config = dict(
    model='image inpainting model',
    dataset='capsule endoscopy frames (Kvasir-Capsule)',
    train_examples=42238,
    image_size=40,
    crop_scale_min=0.7,
    horizontal_flip=True,
    translate=0.12,
    task='inpainting',
    loss='mse',
    arch='unet',
    norm='batchnorm',
    activation='leaky_relu',
    widths=[64, 128, 128, 128],
    blocks_per_level=2,
    block='bottleneck',
    attention=False,
    upsampling='nearest_conv',
    init='trunc_normal_002',
    residual_init='none',
    optimizer='muon',
    muon_scale='match_rms_adamw',
    lr=0.0072,
    momentum=0.95,
    nesterov=False,
    orthogonalizer='newton_schulz_5',
    adamw_lr_other_params=0.0022,
    grad_clip=3.0,
    ema_decay=0.99,
    steps=7000,
    batch_size=256,
    epochs=42.4,
    lr_schedule='constant',
    warmup_steps=1400,
    weight_decay=0.04,
    adamw_weight_decay_other_params=0.01,
)
Rows from block 5, named by matrix and row number. Each number is 50 + 10 x the weight over its row's rms, rounded and kept within 0 to 99. All counts start at 0. After the name is the row's rms in percent of the matrix's.
# convs1: 3x3 conv (model.enc.2.1.convs.1.weight, 64x64x3x3), inputs 16-31, a 3x3 kernel for each
convs1.15 110:46 42 66 62 54 48 61 34 52 56 61 41 52 40 44 55 53 53 43 41 44 53 50 57 57 53 45 30 30 49 57 45 46 60 56 56 43 57 59 41 52 70 47 46 57 60 65 48 64 52 45 45 57 49 59 48 41 52 51 51 56 53 45 43 38 33 54 51 41 67 47 59 50 47 66 43 38 75 48 50 58 64 51 45 62 44 41 44 40 37 43 36 57 51 54 58 61 53 55 62 59 43 36 59 45 43 53 48 41 55 71 54 53 51 54 48 60 46 46 48 65 52 46 52 48 55 53 56 48 45 30 45 48 50 55 46 49 46 52 48 51 40 53 42
convs1.16 106:59 54 74 45 48 39 64 52 47 40 61 49 65 44 37 69 41 33 49 63 73 56 46 53 59 45 42 62 56 37 71 53 57 51 66 36 60 57 40 63 56 38 57 51 40 35 49 59 47 59 50 68 60 47 39 46 44 52 58 58 49 59 78 56 42 41 40 60 38 40 50 54 43 57 45 59 57 43 48 53 50 36 55 37 45 40 58 48 46 68 50 53 51 51 46 46 38 55 36 52 50 41 43 44 51 41 51 62 62 41 43 64 44 45 69 52 34 56 47 57 61 57 32 46 41 43 47 49 58 57 55 43 39 46 53 45 68 57 43 50 53 55 62 59
convs1.17 103:56 60 40 57 65 37 53 51 63 51 58 21 66 56 40 38 49 51 76 60 30 59 51 42 37 43 64 32 45 67 48 44 49 45 45 49 65 55 44 48 37 50 36 51 59 46 55 45 58 59 57 71 66 60 49 53 55 50 54 63 33 46 56 44 41 36 52 40 62 43 53 50 65 49 72 68 53 69 58 49 62 43 53 41 63 51 45 45 49 47 38 51 52 44 41 41 61 43 36 47 56 42 56 66 46 33 55 36 52 43 49 57 58 64 49 67 41 48 67 46 51 48 42 46 48 47 49 46 45 65 49 48 42 53 46 67 40 26 54 37 50 48 56 68
convs1.18 090:62 69 45 57 65 50 42 58 62 55 47 43 56 41 52 67 68 63 45 50 66 53 47 51 59 63 53 48 47 50 37 43 48 46 50 54 35 48 48 59 53 41 49 56 42 43 42 55 45 43 57 58 44 50 53 45 54 47 57 53 64 42 37 62 41 39 52 66 43 40 35 59 38 55 38 40 27 31 57 32 43 39 50 45 38 59 52 58 54 42 67 61 46 71 36 38 46 50 48 55 52 51 50 38 54 41 45 44 56 63 40 54 69 36 55 55 62 68 52 44 52 41 53 43 37 72 44 30 49 38 34 47 32 44 40 45 39 51 40 36 48 69 43 36
convs1.19 095:35 64 45 60 62 44 56 59 58 64 36 44 57 52 35 65 61 59 47 34 41 31 56 54 50 68 55 48 47 74 56 54 52 37 45 39 48 41 49 53 63 46 59 58 46 77 43 38 67 42 47 50 41 43 42 46 57 46 52 48 55 45 47 44 44 43 61 35 44 48 41 52 52 44 43 33 48 43 52 54 55 75 37 51 53 41 57 61 37 69 26 60 53 56 55 50 57 39 47 50 44 53 33 41 48 46 50 40 50 66 60 43 60 46 53 53 52 44 50 63 55 28 45 62 48 57 47 40 35 34 50 44 54 43 66 53 31 37 37 45 56 46 56 50
convs1.20 113:30 70 72 56 49 48 74 26 35 31 59 51 53 60 55 59 36 38 32 59 51 58 50 41 61 53 47 41 34 52 38 41 53 46 68 30 45 44 44 59 49 47 48 57 46 45 60 80 52 52 58 55 49 57 64 46 25 56 50 46 41 64 54 67 52 28 50 49 54 57 46 32 52 64 64 48 43 71 32 50 62 56 43 42 57 49 48 71 31 53 48 38 62 55 45 44 59 47 39 43 56 52 36 50 45 49 59 47 67 38 46 62 47 71 48 62 28 59 45 36 57 44 48 45 36 34 52 63 59 52 42 42 45 45 53 44 51 36 54 34 48 43 43 61
convs1.21 106:57 45 55 50 45 74 56 47 37 64 53 28 74 49 32 75 45 43 57 52 48 59 51 43 56 63 45 52 46 42 50 49 50 47 58 75 44 48 45 50 61 45 56 56 30 42 49 65 52 59 46 50 45 50 47 57 73 42 47 59 39 38 40 47 52 44 63 53 42 47 55 49 49 42 56 48 45 46 39 50 45 44 44 42 48 47 51 59 43 37 44 54 59 30 50 67 50 58 33 43 47 58 49 44 42 52 51 68 34 65 47 61 57 49 52 55 42 53 54 53 50 57 46 41 40 40 52 45 40 52 43 52 56 51 74 35 48 44 52 44 55 49 37 38
convs1.22 098:28 65 48 50 65 53 51 43 34 38 38 49 47 48 55 46 68 71 36 37 60 42 44 71 48 58 73 61 44 44 52 37 53 43 48 42 42 39 42 53 43 47 47 60 54 68 50 58 54 52 42 53 45 64 74 64 53 67 56 33 58 48 35 38 51 32 38 43 61 24 58 55 45 48 48 45 48 43 43 46 37 50 58 51 54 50 28 43 32 24 66 43 47 62 47 50 49 46 46 57 56 40 45 43 43 49 52 32 56 41 47 51 49 33 66 57 53 39 46 58 41 43 63 58 50 68 53 28 66 41 47 58 37 51 43 51 38 36 52 47 46 54 57 62
convs1.23 107:55 57 40 54 51 58 67 53 67 59 42 38 63 37 47 56 57 28 58 52 37 66 48 46 57 54 52 55 50 69 39 53 59 30 48 64 48 59 44 59 64 48 42 64 50 39 76 30 59 51 42 59 57 40 35 54 75 42 44 68 46 43 60 51 39 53 56 44 57 58 56 55 53 42 52 37 41 56 57 37 56 46 45 41 45 45 58 45 44 47 47 41 60 42 50 58 31 60 71 45 55 46 51 39 44 57 53 44 64 45 51 51 42 57 50 49 41 53 46 59 36 56 52 51 61 44 44 54 49 54 37 43 48 51 46 45 56 39 57 49 49 58 45 59
convs1.24 112:38 53 85 54 50 46 63 56 37 40 62 48 49 45 46 72 75 61 38 57 67 53 55 57 60 71 41 35 45 38 53 66 62 46 66 49 41 46 44 65 46 46 55 49 38 64 45 57 45 50 54 63 66 46 49 47 50 49 49 55 47 47 50 47 41 53 68 51 41 48 31 51 46 42 44 44 39 51 55 47 57 66 42 50 45 45 49 49 41 61 35 64 53 57 51 41 47 56 31 58 49 46 42 43 37 45 38 45 22 62 51 52 65 49 57 52 69 63 47 56 53 55 35 45 51 43 63 62 60 60 45 35 52 34 35 45 47 52 50 47 29 56 46 42
convs1.25 118:49 49 67 51 48 66 41 53 51 54 37 40 46 56 53 70 62 51 47 52 46 47 56 53 46 43 41 45 59 41 40 52 50 50 49 54 56 53 46 52 50 59 56 32 43 51 41 79 73 46 37 43 47 47 50 43 53 51 45 56 46 56 54 68 47 42 57 37 33 48 58 54 53 50 46 51 41 41 38 37 48 48 56 49 59 46 43 45 52 56 50 56 41 43 37 54 53 43 37 41 46 57 47 53 29 47 44 39 72 67 45 47 51 46 39 40 57 74 51 60 43 42 32 52 52 44 40 50 46 56 38 23 48 50 43 59 58 43 48 44 51 33 44 51
convs1.26 100:64 39 59 51 57 37 63 56 65 53 51 35 52 33 46 19 51 63 63 47 31 52 46 45 39 66 49 39 37 35 53 43 45 58 51 41 55 56 36 53 45 48 38 51 52 41 52 56 56 48 56 50 55 57 49 53 40 52 42 48 50 61 47 57 48 48 52 46 38 56 61 60 57 63 52 38 51 63 52 53 50 49 61 58 43 54 67 44 41 57 36 42 80 54 40 30 72 44 32 53 41 35 47 56 51 55 43 37 51 51 49 59 37 68 54 46 57 56 46 48 53 38 48 44 55 45 27 48 44 48 53 52 47 56 41 52 55 40 63 41 39 33 61 48
convs1.27 106:59 47 59 41 56 40 51 41 52 53 47 42 63 76 54 48 58 26 53 51 45 66 54 25 55 56 31 47 61 53 48 57 50 61 50 43 34 31 58 52 60 68 58 55 43 47 47 54 39 41 62 39 62 59 44 59 54 40 46 63 43 57 60 51 53 47 52 44 36 46 43 43 55 62 45 56 51 55 43 50 45 55 51 47 49 58 62 37 55 65 50 43 52 44 51 46 60 46 58 45 50 29 59 48 44 44 62 48 42 39 56 31 52 42 50 56 48 71 43 49 65 51 24 53 38 39 48 51 38 65 52 50 51 55 51 37 39 54 49 40 43 60 30 36
convs1.28 097:46 52 53 51 45 50 52 47 44 35 60 53 57 46 49 62 55 44 44 62 62 50 45 50 54 48 29 45 48 46 46 54 50 35 55 63 49 62 66 47 42 47 59 50 31 61 54 44 51 38 53 43 42 34 59 55 39 52 50 44 43 55 65 46 56 60 45 45 38 50 59 27 60 55 52 57 41 38 53 42 45 61 52 39 52 53 44 53 54 70 56 50 45 50 56 47 51 41 45 41 46 36 44 52 51 40 53 91 33 47 49 48 64 36 52 59 37 39 56 40 50 46 46 46 61 44 52 46 58 44 42 44 30 50 68 50 47 68 40 39 49 52 56 32
convs1.29 103:54 51 57 37 52 56 35 54 52 36 48 64 41 59 60 67 53 53 49 52 69 33 54 71 53 49 41 56 53 53 47 62 34 72 63 68 38 47 49 43 39 67 53 51 58 62 47 46 61 42 44 57 55 51 59 54 50 66 69 31 60 46 32 42 44 51 49 43 45 63 39 67 40 48 44 46 57 49 50 54 46 55 52 51 40 38 53 50 51 31 41 47 50 39 51 41 65 55 72 51 41 44 41 53 63 43 42 59 37 48 50 41 36 54 65 69 63 43 57 54 41 52 49 61 50 53 57 53 51 43 50 43 35 41 46 28 52 64 44 54 53 49 41 37
convs1.30 081:65 54 52 44 50 46 52 50 43 56 42 52 75 47 50 83 49 59 63 50 63 57 41 52 54 58 52 46 52 48 53 44 42 60 44 52 47 53 44 46 53 43 48 56 46 35 47 65 59 51 49 46 49 37 40 48 56 49 55 63 53 53 45 63 61 62 36 45 46 41 48 63 73 60 51 57 53 52 44 53 44 25 43 57 60 53 45 64 62 44 68 49 47 55 62 42 48 33 48 39 50 57 38 44 44 55 37 35 72 44 45 50 49 58 51 59 62 59 54 62 56 64 53 36 52 64 32 58 44 50 49 48 46 44 32 46 54 72 45 54 42 47 41 32
convs1.31 121:53 47 37 54 44 48 38 49 57 66 46 29 64 60 37 58 55 46 55 42 25 55 42 35 57 52 45 59 62 62 59 49 65 61 49 49 52 62 45 59 45 59 54 54 57 47 48 51 43 48 80 37 36 46 50 59 47 34 35 53 45 50 46 48 40 57 44 49 43 54 45 47 45 54 33 44 49 28 40 52 28 43 46 47 48 47 42 46 64 38 56 36 53 46 48 43 53 42 49 41 41 44 48 42 60 55 63 84 36 45 61 51 54 56 46 42 37 51 48 54 53 53 41 37 48 56 49 55 56 59 44 70 64 41 49 46 53 38 48 35 57 52 41 38
convs1.32 093:51 62 54 57 41 54 74 58 42 55 50 51 60 72 55 56 62 38 57 59 40 45 63 55 46 67 56 41 37 44 54 45 43 30 61 61 54 45 42 41 49 31 42 57 53 49 50 54 47 45 54 66 57 45 41 48 48 50 56 53 46 47 67 59 56 53 58 36 41 39 40 56 63 56 51 61 59 46 44 47 69 45 46 72 62 54 42 67 45 54 47 52 56 64 56 49 65 65 31 45 45 52 42 54 58 44 38 50 65 62 42 71 62 37 52 51 43 59 56 52 62 39 36 50 41 45 38 47 48 33 34 38 51 42 36 61 45 33 37 38 38 45 56 53
convs1.33 078:53 46 45 38 66 64 43 51 48 41 67 59 58 59 66 68 47 34 44 59 60 52 49 59 60 49 39 47 62 59 56 37 67 56 49 36 59 59 56 61 43 53 53 49 43 59 50 45 50 39 44 35 41 40 55 56 65 48 54 57 46 41 75 52 43 39 48 50 54 36 48 46 53 52 44 55 56 46 37 56 53 68 50 51 58 32 56 53 45 82 53 57 55 40 46 49 48 48 50 45 47 58 49 34 45 54 47 64 47 46 48 40 55 52 54 65 15 53 59 58 47 50 61 52 53 49 58 59 53 60 31 38 51 47 59 46 52 46 63 46 40 59 47 27
convs1.34 087:52 47 38 40 52 60 57 47 67 43 55 57 46 40 48 72 57 31 32 43 72 56 47 50 49 58 54 37 48 59 26 50 56 50 40 27 56 57 42 52 48 59 53 55 45 67 53 34 47 39 48 46 45 41 36 57 57 53 58 55 50 44 50 44 50 68 44 36 46 44 41 41 51 57 56 52 60 73 31 45 59 63 48 51 50 42 33 47 48 66 35 52 47 47 60 57 58 58 56 44 39 45 42 38 38 42 51 52 54 66 57 60 61 52 40 43 40 40 55 57 58 37 53 64 50 44 49 37 44 57 25 38 53 40 74 49 53 71 44 43 45 46 65 43
convs1.35 082:58 57 54 40 61 47 50 54 48 51 49 58 66 38 32 72 64 37 43 49 76 40 47 53 47 46 48 48 42 41 57 51 30 46 44 51 55 37 50 48 43 48 43 50 40 28 54 41 31 43 44 53 67 56 31 57 48 42 58 53 50 67 38 64 47 61 46 48 56 46 41 39 66 49 33 46 51 51 42 36 49 51 47 45 63 53 50 53 53 35 52 51 43 73 57 38 38 61 52 34 37 47 40 41 56 54 59 57 37 62 52 67 56 56 39 48 47 76 54 43 67 40 44 56 43 57 36 48 50 32 30 56 46 42 33 49 47 64 42 34 35 59 46 40
convs1.36 112:67 59 47 45 57 62 47 62 37 50 31 67 49 27 39 72 66 44 64 49 59 57 53 49 49 46 42 66 49 48 57 62 48 42 56 87 42 38 65 39 42 53 61 50 71 53 55 51 48 46 46 49 48 36 60 63 38 40 52 54 43 47 56 51 43 58 55 47 61 33 43 65 48 61 46 41 50 53 48 51 34 41 32 45 52 53 53 48 38 54 62 40 51 55 51 48 43 65 44 46 49 60 50 44 54 60 54 43 79 26 60 58 32 48 54 40 73 51 41 61 51 36 62 49 53 46 41 45 70 35 37 46 54 40 51 67 49 72 51 38 67 38 43 55
convs1.37 089:50 60 38 46 51 56 46 59 50 61 55 40 39 58 49 40 43 65 64 59 34 48 42 45 33 46 55 46 47 67 45 34 51 72 29 52 56 45 25 51 48 49 42 41 53 61 47 58 76 41 45 66 37 41 33 43 62 63 49 65 56 69 53 51 40 32 67 50 45 73 58 74 55 64 57 50 37 49 55 65 50 50 46 54 62 44 54 53 49 80 33 51 70 41 46 39 65 50 51 44 44 41 61 42 44 43 46 40 58 49 54 43 45 39 51 45 46 49 53 42 31 55 52 64 53 51 50 44 33 43 50 47 44 55 48 46 47 19 59 44 58 49 38 56
convs1.38 089:38 51 55 41 54 50 51 34 46 30 57 62 63 44 77 71 46 31 41 51 71 47 46 57 72 49 36 30 50 54 36 48 40 52 55 52 23 48 60 53 45 52 59 56 22 56 50 48 59 48 40 37 48 31 67 47 52 60 56 64 40 60 59 36 50 51 39 38 58 49 65 37 49 57 53 47 61 54 39 56 52 64 50 44 55 50 46 57 45 70 56 55 66 53 51 45 65 44 58 39 52 46 42 27 66 50 50 84 30 46 61 48 30 47 59 56 42 37 64 49 57 42 45 45 45 41 62 46 43 46 37 48 50 52 54 34 52 73 40 37 48 46 47 32
convs1.39 095:50 51 58 38 51 75 48 59 51 40 49 41 48 65 47 48 67 56 55 54 64 45 47 69 47 51 58 43 52 44 66 60 51 36 44 55 44 37 40 55 48 44 61 59 63 48 56 60 32 43 43 61 57 50 52 60 41 39 50 50 40 49 62 38 46 52 57 43 41 39 26 68 50 54 45 48 47 42 49 37 52 48 59 63 51 37 43 54 48 55 32 50 41 63 54 54 62 74 48 62 61 51 48 40 54 48 54 49 34 43 32 51 50 34 60 72 78 39 48 53 46 59 41 65 41 58 58 43 49 54 49 44 51 39 37 46 34 49 33 36 55 44 47 47
convs1.40 084:57 58 44 49 46 43 39 38 49 63 50 58 76 46 49 72 51 48 63 42 74 46 42 64 52 45 52 47 55 52 55 50 61 47 50 50 39 49 45 36 42 49 52 43 51 41 55 55 46 42 37 50 51 42 43 53 63 63 68 51 53 58 39 57 57 56 36 48 58 43 47 59 57 62 37 48 37 38 39 52 38 43 40 65 55 50 61 53 44 43 69 49 49 56 55 44 53 59 50 53 50 45 48 47 59 50 43 46 67 42 41 49 56 65 42 48 56 74 57 52 61 30 60 55 43 62 51 55 49 51 39 47 50 30 36 39 51 72 45 49 25 50 42 26
convs1.41 088:64 59 50 57 56 53 51 46 45 47 59 62 50 55 40 93 63 23 44 65 69 59 54 54 54 30 36 65 42 52 56 52 46 49 64 43 53 42 54 52 44 57 45 38 45 47 58 48 57 49 36 46 43 44 72 50 41 56 44 43 40 71 60 43 56 61 54 48 52 46 48 42 42 57 47 50 56 46 35 52 42 62 53 55 61 46 48 41 56 72 69 52 61 39 47 36 62 39 41 54 49 52 40 31 53 48 52 73 41 52 47 42 42 30 58 59 31 51 64 51 40 54 45 52 44 45 56 52 58 37 35 41 40 58 61 56 46 47 56 54 44 53 43 44
convs1.42 126:47 61 71 39 48 63 40 27 49 70 64 50 53 42 35 49 42 48 64 64 43 43 41 48 54 45 55 47 30 37 56 48 37 58 48 58 47 49 48 46 43 49 37 49 59 33 58 59 60 68 55 55 64 60 34 34 54 44 63 52 52 62 51 62 47 59 44 54 48 40 40 51 52 41 56 44 45 67 43 69 51 34 43 58 39 59 41 41 69 48 65 53 41 49 46 48 51 42 66 53 48 46 46 66 45 54 52 39 66 60 36 52 45 45 65 54 55 61 46 58 67 42 51 57 63 61 47 52 62 55 57 39 47 53 32 38 42 46 39 53 44 60 70 49
convs1.43 098:61 45 44 59 56 52 36 42 45 64 53 47 36 63 62 52 61 58 48 47 41 46 63 58 35 52 64 53 53 39 43 51 53 29 46 58 54 56 53 52 50 57 48 49 42 51 66 59 47 47 54 39 39 39 58 63 65 54 63 54 53 51 46 77 43 38 52 46 32 41 41 46 60 41 22 58 53 40 41 32 16 47 56 45 61 58 46 57 56 38 79 49 38 43 50 50 49 43 45 40 47 62 38 50 59 51 55 56 64 47 67 51 38 43 47 31 32 52 42 35 33 41 57 48 57 72 50 47 50 50 42 70 48 51 43 40 49 46 51 55 54 36 44 44
convs1.44 114:62 52 48 48 45 48 39 51 57 71 48 47 33 48 60 47 31 45 58 47 53 42 49 49 59 53 56 36 44 50 53 51 52 56 41 34 47 38 56 48 43 68 46 41 66 41 60 61 61 51 45 49 53 57 50 50 51 47 55 45 58 51 56 40 53 60 61 47 49 57 54 63 56 49 37 42 58 44 59 77 48 51 55 56 51 60 55 42 38 68 39 44 65 43 49 54 49 47 41 43 45 50 57 47 38 46 38 27 50 67 65 41 47 70 46 32 61 54 44 54 45 55 46 52 41 54 38 37 49 41 30 41 42 46 38 37 42 53 39 47 57 63 71 61
convs1.45 101:38 54 50 51 55 53 47 61 47 39 39 32 55 48 60 62 71 76 38 34 42 34 51 72 42 61 65 74 60 33 51 51 49 55 38 48 56 36 61 41 45 65 47 53 67 45 65 47 74 61 43 55 38 41 63 71 50 57 52 52 42 38 38 39 48 70 41 49 49 63 41 76 31 51 40 44 46 37 28 42 44 53 40 56 55 55 55 36 47 29 65 56 33 44 49 52 46 47 56 35 63 61 36 33 51 42 44 36 59 45 31 46 47 52 45 38 72 26 49 54 48 52 54 52 57 65 48 51 57 56 56 51 58 58 31 42 41 49 42 61 63 47 54 47
convs1.46 096:67 52 44 51 61 49 47 54 65 64 41 64 58 35 50 62 46 52 48 48 75 46 40 55 46 45 47 61 54 62 58 58 51 48 61 55 44 42 38 59 50 46 56 55 48 40 47 50 53 45 47 61 56 38 30 47 46 47 60 42 44 51 41 53 53 56 45 53 46 46 52 62 48 48 41 45 41 51 42 35 43 29 50 53 53 43 53 63 45 33 73 52 54 54 47 52 41 45 57 44 37 46 40 39 42 49 61 54 47 36 51 60 37 57 57 41 49 85 43 37 45 46 55 43 43 68 53 43 49 49 36 39 55 49 36 31 43 70 43 44 39 41 46 11
convs1.47 118:59 63 49 48 61 53 23 38 44 57 55 43 50 57 46 44 71 58 58 50 47 55 54 46 32 57 57 58 57 53 40 49 57 47 57 53 63 53 62 49 46 41 45 46 39 54 60 48 53 56 50 48 40 61 59 60 69 63 60 48 69 49 38 65 49 70 26 50 53 47 59 43 44 53 39 34 51 38 49 45 32 61 50 60 44 51 57 47 58 61 69 51 50 40 49 50 29 48 45 41 35 46 48 46 48 58 72 76 54 39 67 58 43 36 54 43 48 55 30 47 43 45 61 38 56 80 57 48 51 46 39 61 56 53 62 56 52 50 53 55 45 52 52 43
convs1.48 096:45 72 62 57 54 63 52 53 59 45 57 51 46 59 35 57 49 39 56 56 44 42 56 46 52 44 37 67 47 40 41 54 37 37 53 48 42 50 37 47 53 43 50 54 43 38 35 68 50 52 54 50 55 56 38 59 63 49 56 36 59 53 52 76 27 39 53 39 59 34 45 45 60 52 37 44 62 53 47 39 44 63 45 58 54 44 52 64 47 44 77 34 42 60 46 54 22 64 44 45 51 59 43 51 53 56 45 41 69 51 48 56 41 41 47 54 52 54 49 48 62 45 51 34 59 52 46 33 61 44 46 48 62 41 54 52 51 60 45 41 33 62 53 39
convs1.49 084:57 52 57 51 55 50 45 53 47 42 63 60 55 65 47 57 56 58 49 40 84 32 51 50 39 42 45 50 55 47 47 50 52 42 56 51 35 44 50 52 55 35 51 35 44 39 56 46 64 53 53 33 47 54 31 58 53 56 56 58 56 63 39 76 38 56 41 36 38 59 40 62 54 50 34 47 36 49 43 48 40 55 57 50 43 50 59 44 45 38 71 53 50 42 24 33 42 47 48 45 48 38 56 46 45 36 49 54 69 49 46 48 54 62 51 45 47 56 45 44 48 37 54 58 35 64 23 40 55 55 38 47 41 52 39 53 33 68 51 41 48 63 49 40
convs1.50 105:51 43 53 40 53 43 48 46 68 32 36 34 30 39 49 62 80 70 33 57 48 38 51 63 51 57 67 37 50 49 43 38 35 50 49 54 47 50 38 48 46 57 59 57 64 77 79 25 53 48 50 53 45 47 76 72 50 59 46 47 47 41 41 34 43 58 45 60 41 44 46 53 38 40 61 60 59 43 59 51 68 50 55 48 48 53 55 55 53 32 55 53 60 60 56 46 66 45 64 47 47 52 49 54 49 38 48 36 33 42 39 43 43 45 62 59 43 30 55 55 48 59 64 53 57 75 35 51 31 43 52 42 46 46 42 54 70 59 43 43 76 54 52 67
convs1.51 101:57 57 45 57 63 57 54 54 32 50 53 54 63 60 57 70 61 48 42 53 72 38 64 62 52 50 45 38 45 48 46 54 43 44 59 55 41 52 51 56 46 41 59 55 40 43 40 64 48 62 48 35 39 37 42 55 57 57 47 54 44 48 40 41 46 36 47 42 48 50 53 44 51 44 38 45 59 41 46 44 40 40 55 47 52 41 45 68 49 48 70 50 47 57 46 41 37 56 50 38 39 39 48 52 41 58 55 74 51 41 40 53 49 52 52 51 48 71 58 35 56 39 35 54 47 53 46 45 66 46 53 52 53 48 71 47 53 59 61 54 31 54 46 39
convs1.52 082:39 56 33 70 57 50 45 40 47 31 67 54 55 56 45 63 56 31 43 55 73 58 48 55 49 49 36 69 51 46 43 50 35 49 58 48 39 49 44 44 44 47 51 47 33 52 42 55 52 52 48 35 44 42 61 69 52 43 55 54 42 51 50 48 53 53 64 59 55 58 58 26 57 57 45 42 67 46 44 43 52 52 53 54 50 48 51 38 51 73 72 42 55 56 42 35 47 34 54 37 44 39 52 38 44 49 45 74 58 49 55 36 34 64 58 55 21 54 52 67 55 39 56 64 45 53 62 44 49 45 44 19 46 39 57 43 48 69 58 50 37 59 37 24
convs1.53 094:42 59 53 49 52 53 51 47 45 52 54 59 64 52 50 63 57 38 54 56 63 53 45 62 61 47 47 57 57 60 52 58 50 43 43 39 59 44 53 59 51 40 63 47 45 44 54 35 48 41 28 51 45 46 55 49 40 33 54 67 43 52 83 61 55 55 51 51 54 47 46 57 55 59 45 52 48 64 45 41 59 45 50 40 37 47 41 64 56 75 51 58 53 55 53 58 60 53 59 40 51 37 38 50 53 50 49 53 50 53 50 56 62 33 56 47 42 30 57 62 58 51 57 56 53 36 50 43 44 48 36 30 63 47 45 61 55 45 49 57 50 50 51 62
convs1.54 097:49 57 53 46 53 48 39 52 54 42 48 52 45 42 67 40 63 62 49 52 55 51 52 63 45 58 66 48 49 71 41 48 51 43 54 57 51 60 39 54 67 53 48 45 49 44 52 52 48 48 54 39 46 31 58 66 39 71 59 37 55 46 33 50 43 67 52 49 37 64 35 48 58 38 76 47 48 54 51 45 38 56 61 42 49 60 42 50 56 25 62 45 56 46 52 47 44 58 42 48 42 65 45 37 72 45 45 70 49 57 42 43 47 50 50 47 44 50 49 54 48 46 60 48 47 61 57 46 54 47 43 61 53 52 61 50 52 45 63 60 62 48 58 43
convs1.55 102:56 35 48 50 58 70 32 56 44 39 50 55 64 56 61 50 68 71 35 49 50 53 60 53 43 52 60 55 51 41 51 56 51 41 29 65 54 42 50 57 52 62 63 44 70 46 52 50 58 39 49 48 52 41 50 65 53 43 58 43 41 40 21 52 49 54 43 36 58 50 52 79 45 56 48 50 46 37 42 50 46 52 49 48 46 52 56 41 56 46 66 46 30 24 42 55 32 45 59 50 45 57 48 43 49 46 52 17 52 48 32 47 47 40 44 51 72 57 48 60 66 39 61 51 48 60 35 48 50 48 50 42 41 52 47 46 46 51 54 48 45 57 42 30
convs1.56 113:56 67 66 49 54 75 46 54 35 66 61 67 38 41 75 10 34 47 57 65 84 53 58 73 43 38 43 47 52 43 48 48 39 64 38 64 59 49 53 46 46 56 44 68 53 38 44 59 54 47 30 66 63 46 29 48 38 53 48 39 59 55 44 50 48 45 46 44 46 63 61 44 44 52 53 44 48 48 58 58 51 42 51 46 45 50 41 36 48 32 45 48 40 59 43 50 63 56 46 52 54 56 49 49 51 48 46 71 60 61 51 53 43 53 40 39 43 51 37 42 32 51 53 46 55 38 54 48 48 55 50 56 48 48 45 41 47 65 45 50 52 49 44 47
convs1.57 085:66 60 43 50 61 43 45 46 50 63 50 44 58 58 44 79 72 49 51 47 56 39 45 62 58 30 61 40 45 52 48 49 38 53 51 43 46 49 54 40 37 45 49 56 57 41 50 45 43 48 54 57 37 48 52 47 47 48 83 61 49 40 39 63 48 54 52 45 46 39 25 60 59 55 69 53 55 34 49 41 53 37 46 49 54 55 53 58 37 47 50 51 47 46 48 48 61 50 50 52 54 54 49 44 46 36 47 42 61 44 54 69 47 45 55 40 54 57 50 33 50 49 44 64 69 66 41 50 50 31 38 43 56 45 25 46 40 61 51 44 58 41 43 25
convs1.58 109:81 40 54 57 46 49 44 32 51 50 63 51 63 60 51 61 55 53 62 64 44 50 56 47 32 47 45 40 46 63 57 48 52 61 51 38 57 59 35 48 54 52 43 51 56 54 51 65 58 54 59 64 53 60 32 33 50 48 42 61 42 48 54 54 40 34 52 39 43 52 46 50 49 59 70 65 61 48 56 57 49 28 63 51 52 56 36 58 50 54 44 39 59 45 36 49 66 53 56 45 44 39 47 49 41 45 46 36 60 52 46 53 45 55 57 55 56 47 45 55 42 33 61 53 50 47 41 48 49 61 37 46 49 34 38 43 65 35 36 52 51 29 36 58
convs1.59 108:36 56 49 48 75 69 70 65 38 72 55 42 42 46 52 40 54 51 44 49 30 36 47 53 48 62 50 41 49 65 56 36 35 28 50 64 42 46 37 59 49 40 42 51 34 57 37 41 58 37 55 63 36 46 56 57 52 51 53 43 45 44 49 59 46 52 61 49 54 73 44 38 54 47 51 51 41 47 54 52 67 49 37 36 46 44 48 48 66 43 49 46 39 51 58 52 40 66 24 57 45 53 53 50 53 49 42 60 59 52 56 72 53 58 45 59 46 37 53 53 55 50 56 57 45 35 62 38 43 53 44 58 34 46 58 65 44 30 58 46 49 49 52 51
convs1.60 086:40 51 35 55 54 40 47 47 61 32 47 58 58 77 54 60 49 23 33 53 64 43 43 56 54 44 34 47 54 59 41 55 53 41 46 49 40 45 62 62 35 38 58 43 40 70 65 57 59 41 41 37 41 50 57 56 56 43 44 59 37 60 40 48 57 62 68 41 67 60 30 26 47 40 46 48 51 55 47 46 45 65 52 55 63 45 54 35 51 49 48 49 45 48 37 53 66 39 66 34 55 51 48 54 47 44 54 73 27 56 60 52 53 69 64 42 35 40 61 44 63 46 43 65 58 47 54 38 47 43 43 56 57 51 66 30 53 74 51 45 51 58 40 46
convs1.61 106:51 42 48 51 58 75 52 71 59 47 60 54 70 56 48 61 39 40 47 53 49 58 53 50 48 52 42 45 52 54 62 45 40 58 40 36 53 57 54 52 56 58 33 46 44 52 54 57 52 42 55 35 41 38 46 68 44 62 51 51 52 55 40 43 54 52 49 40 53 42 60 47 61 49 48 48 40 35 47 40 29 47 47 37 38 46 37 53 52 57 58 50 45 52 44 38 50 56 47 51 55 56 49 47 51 67 57 67 52 48 48 59 46 52 43 39 39 55 30 43 53 42 38 53 53 48 55 58 67 47 50 56 41 38 59 49 52 50 59 39 44 58 52 51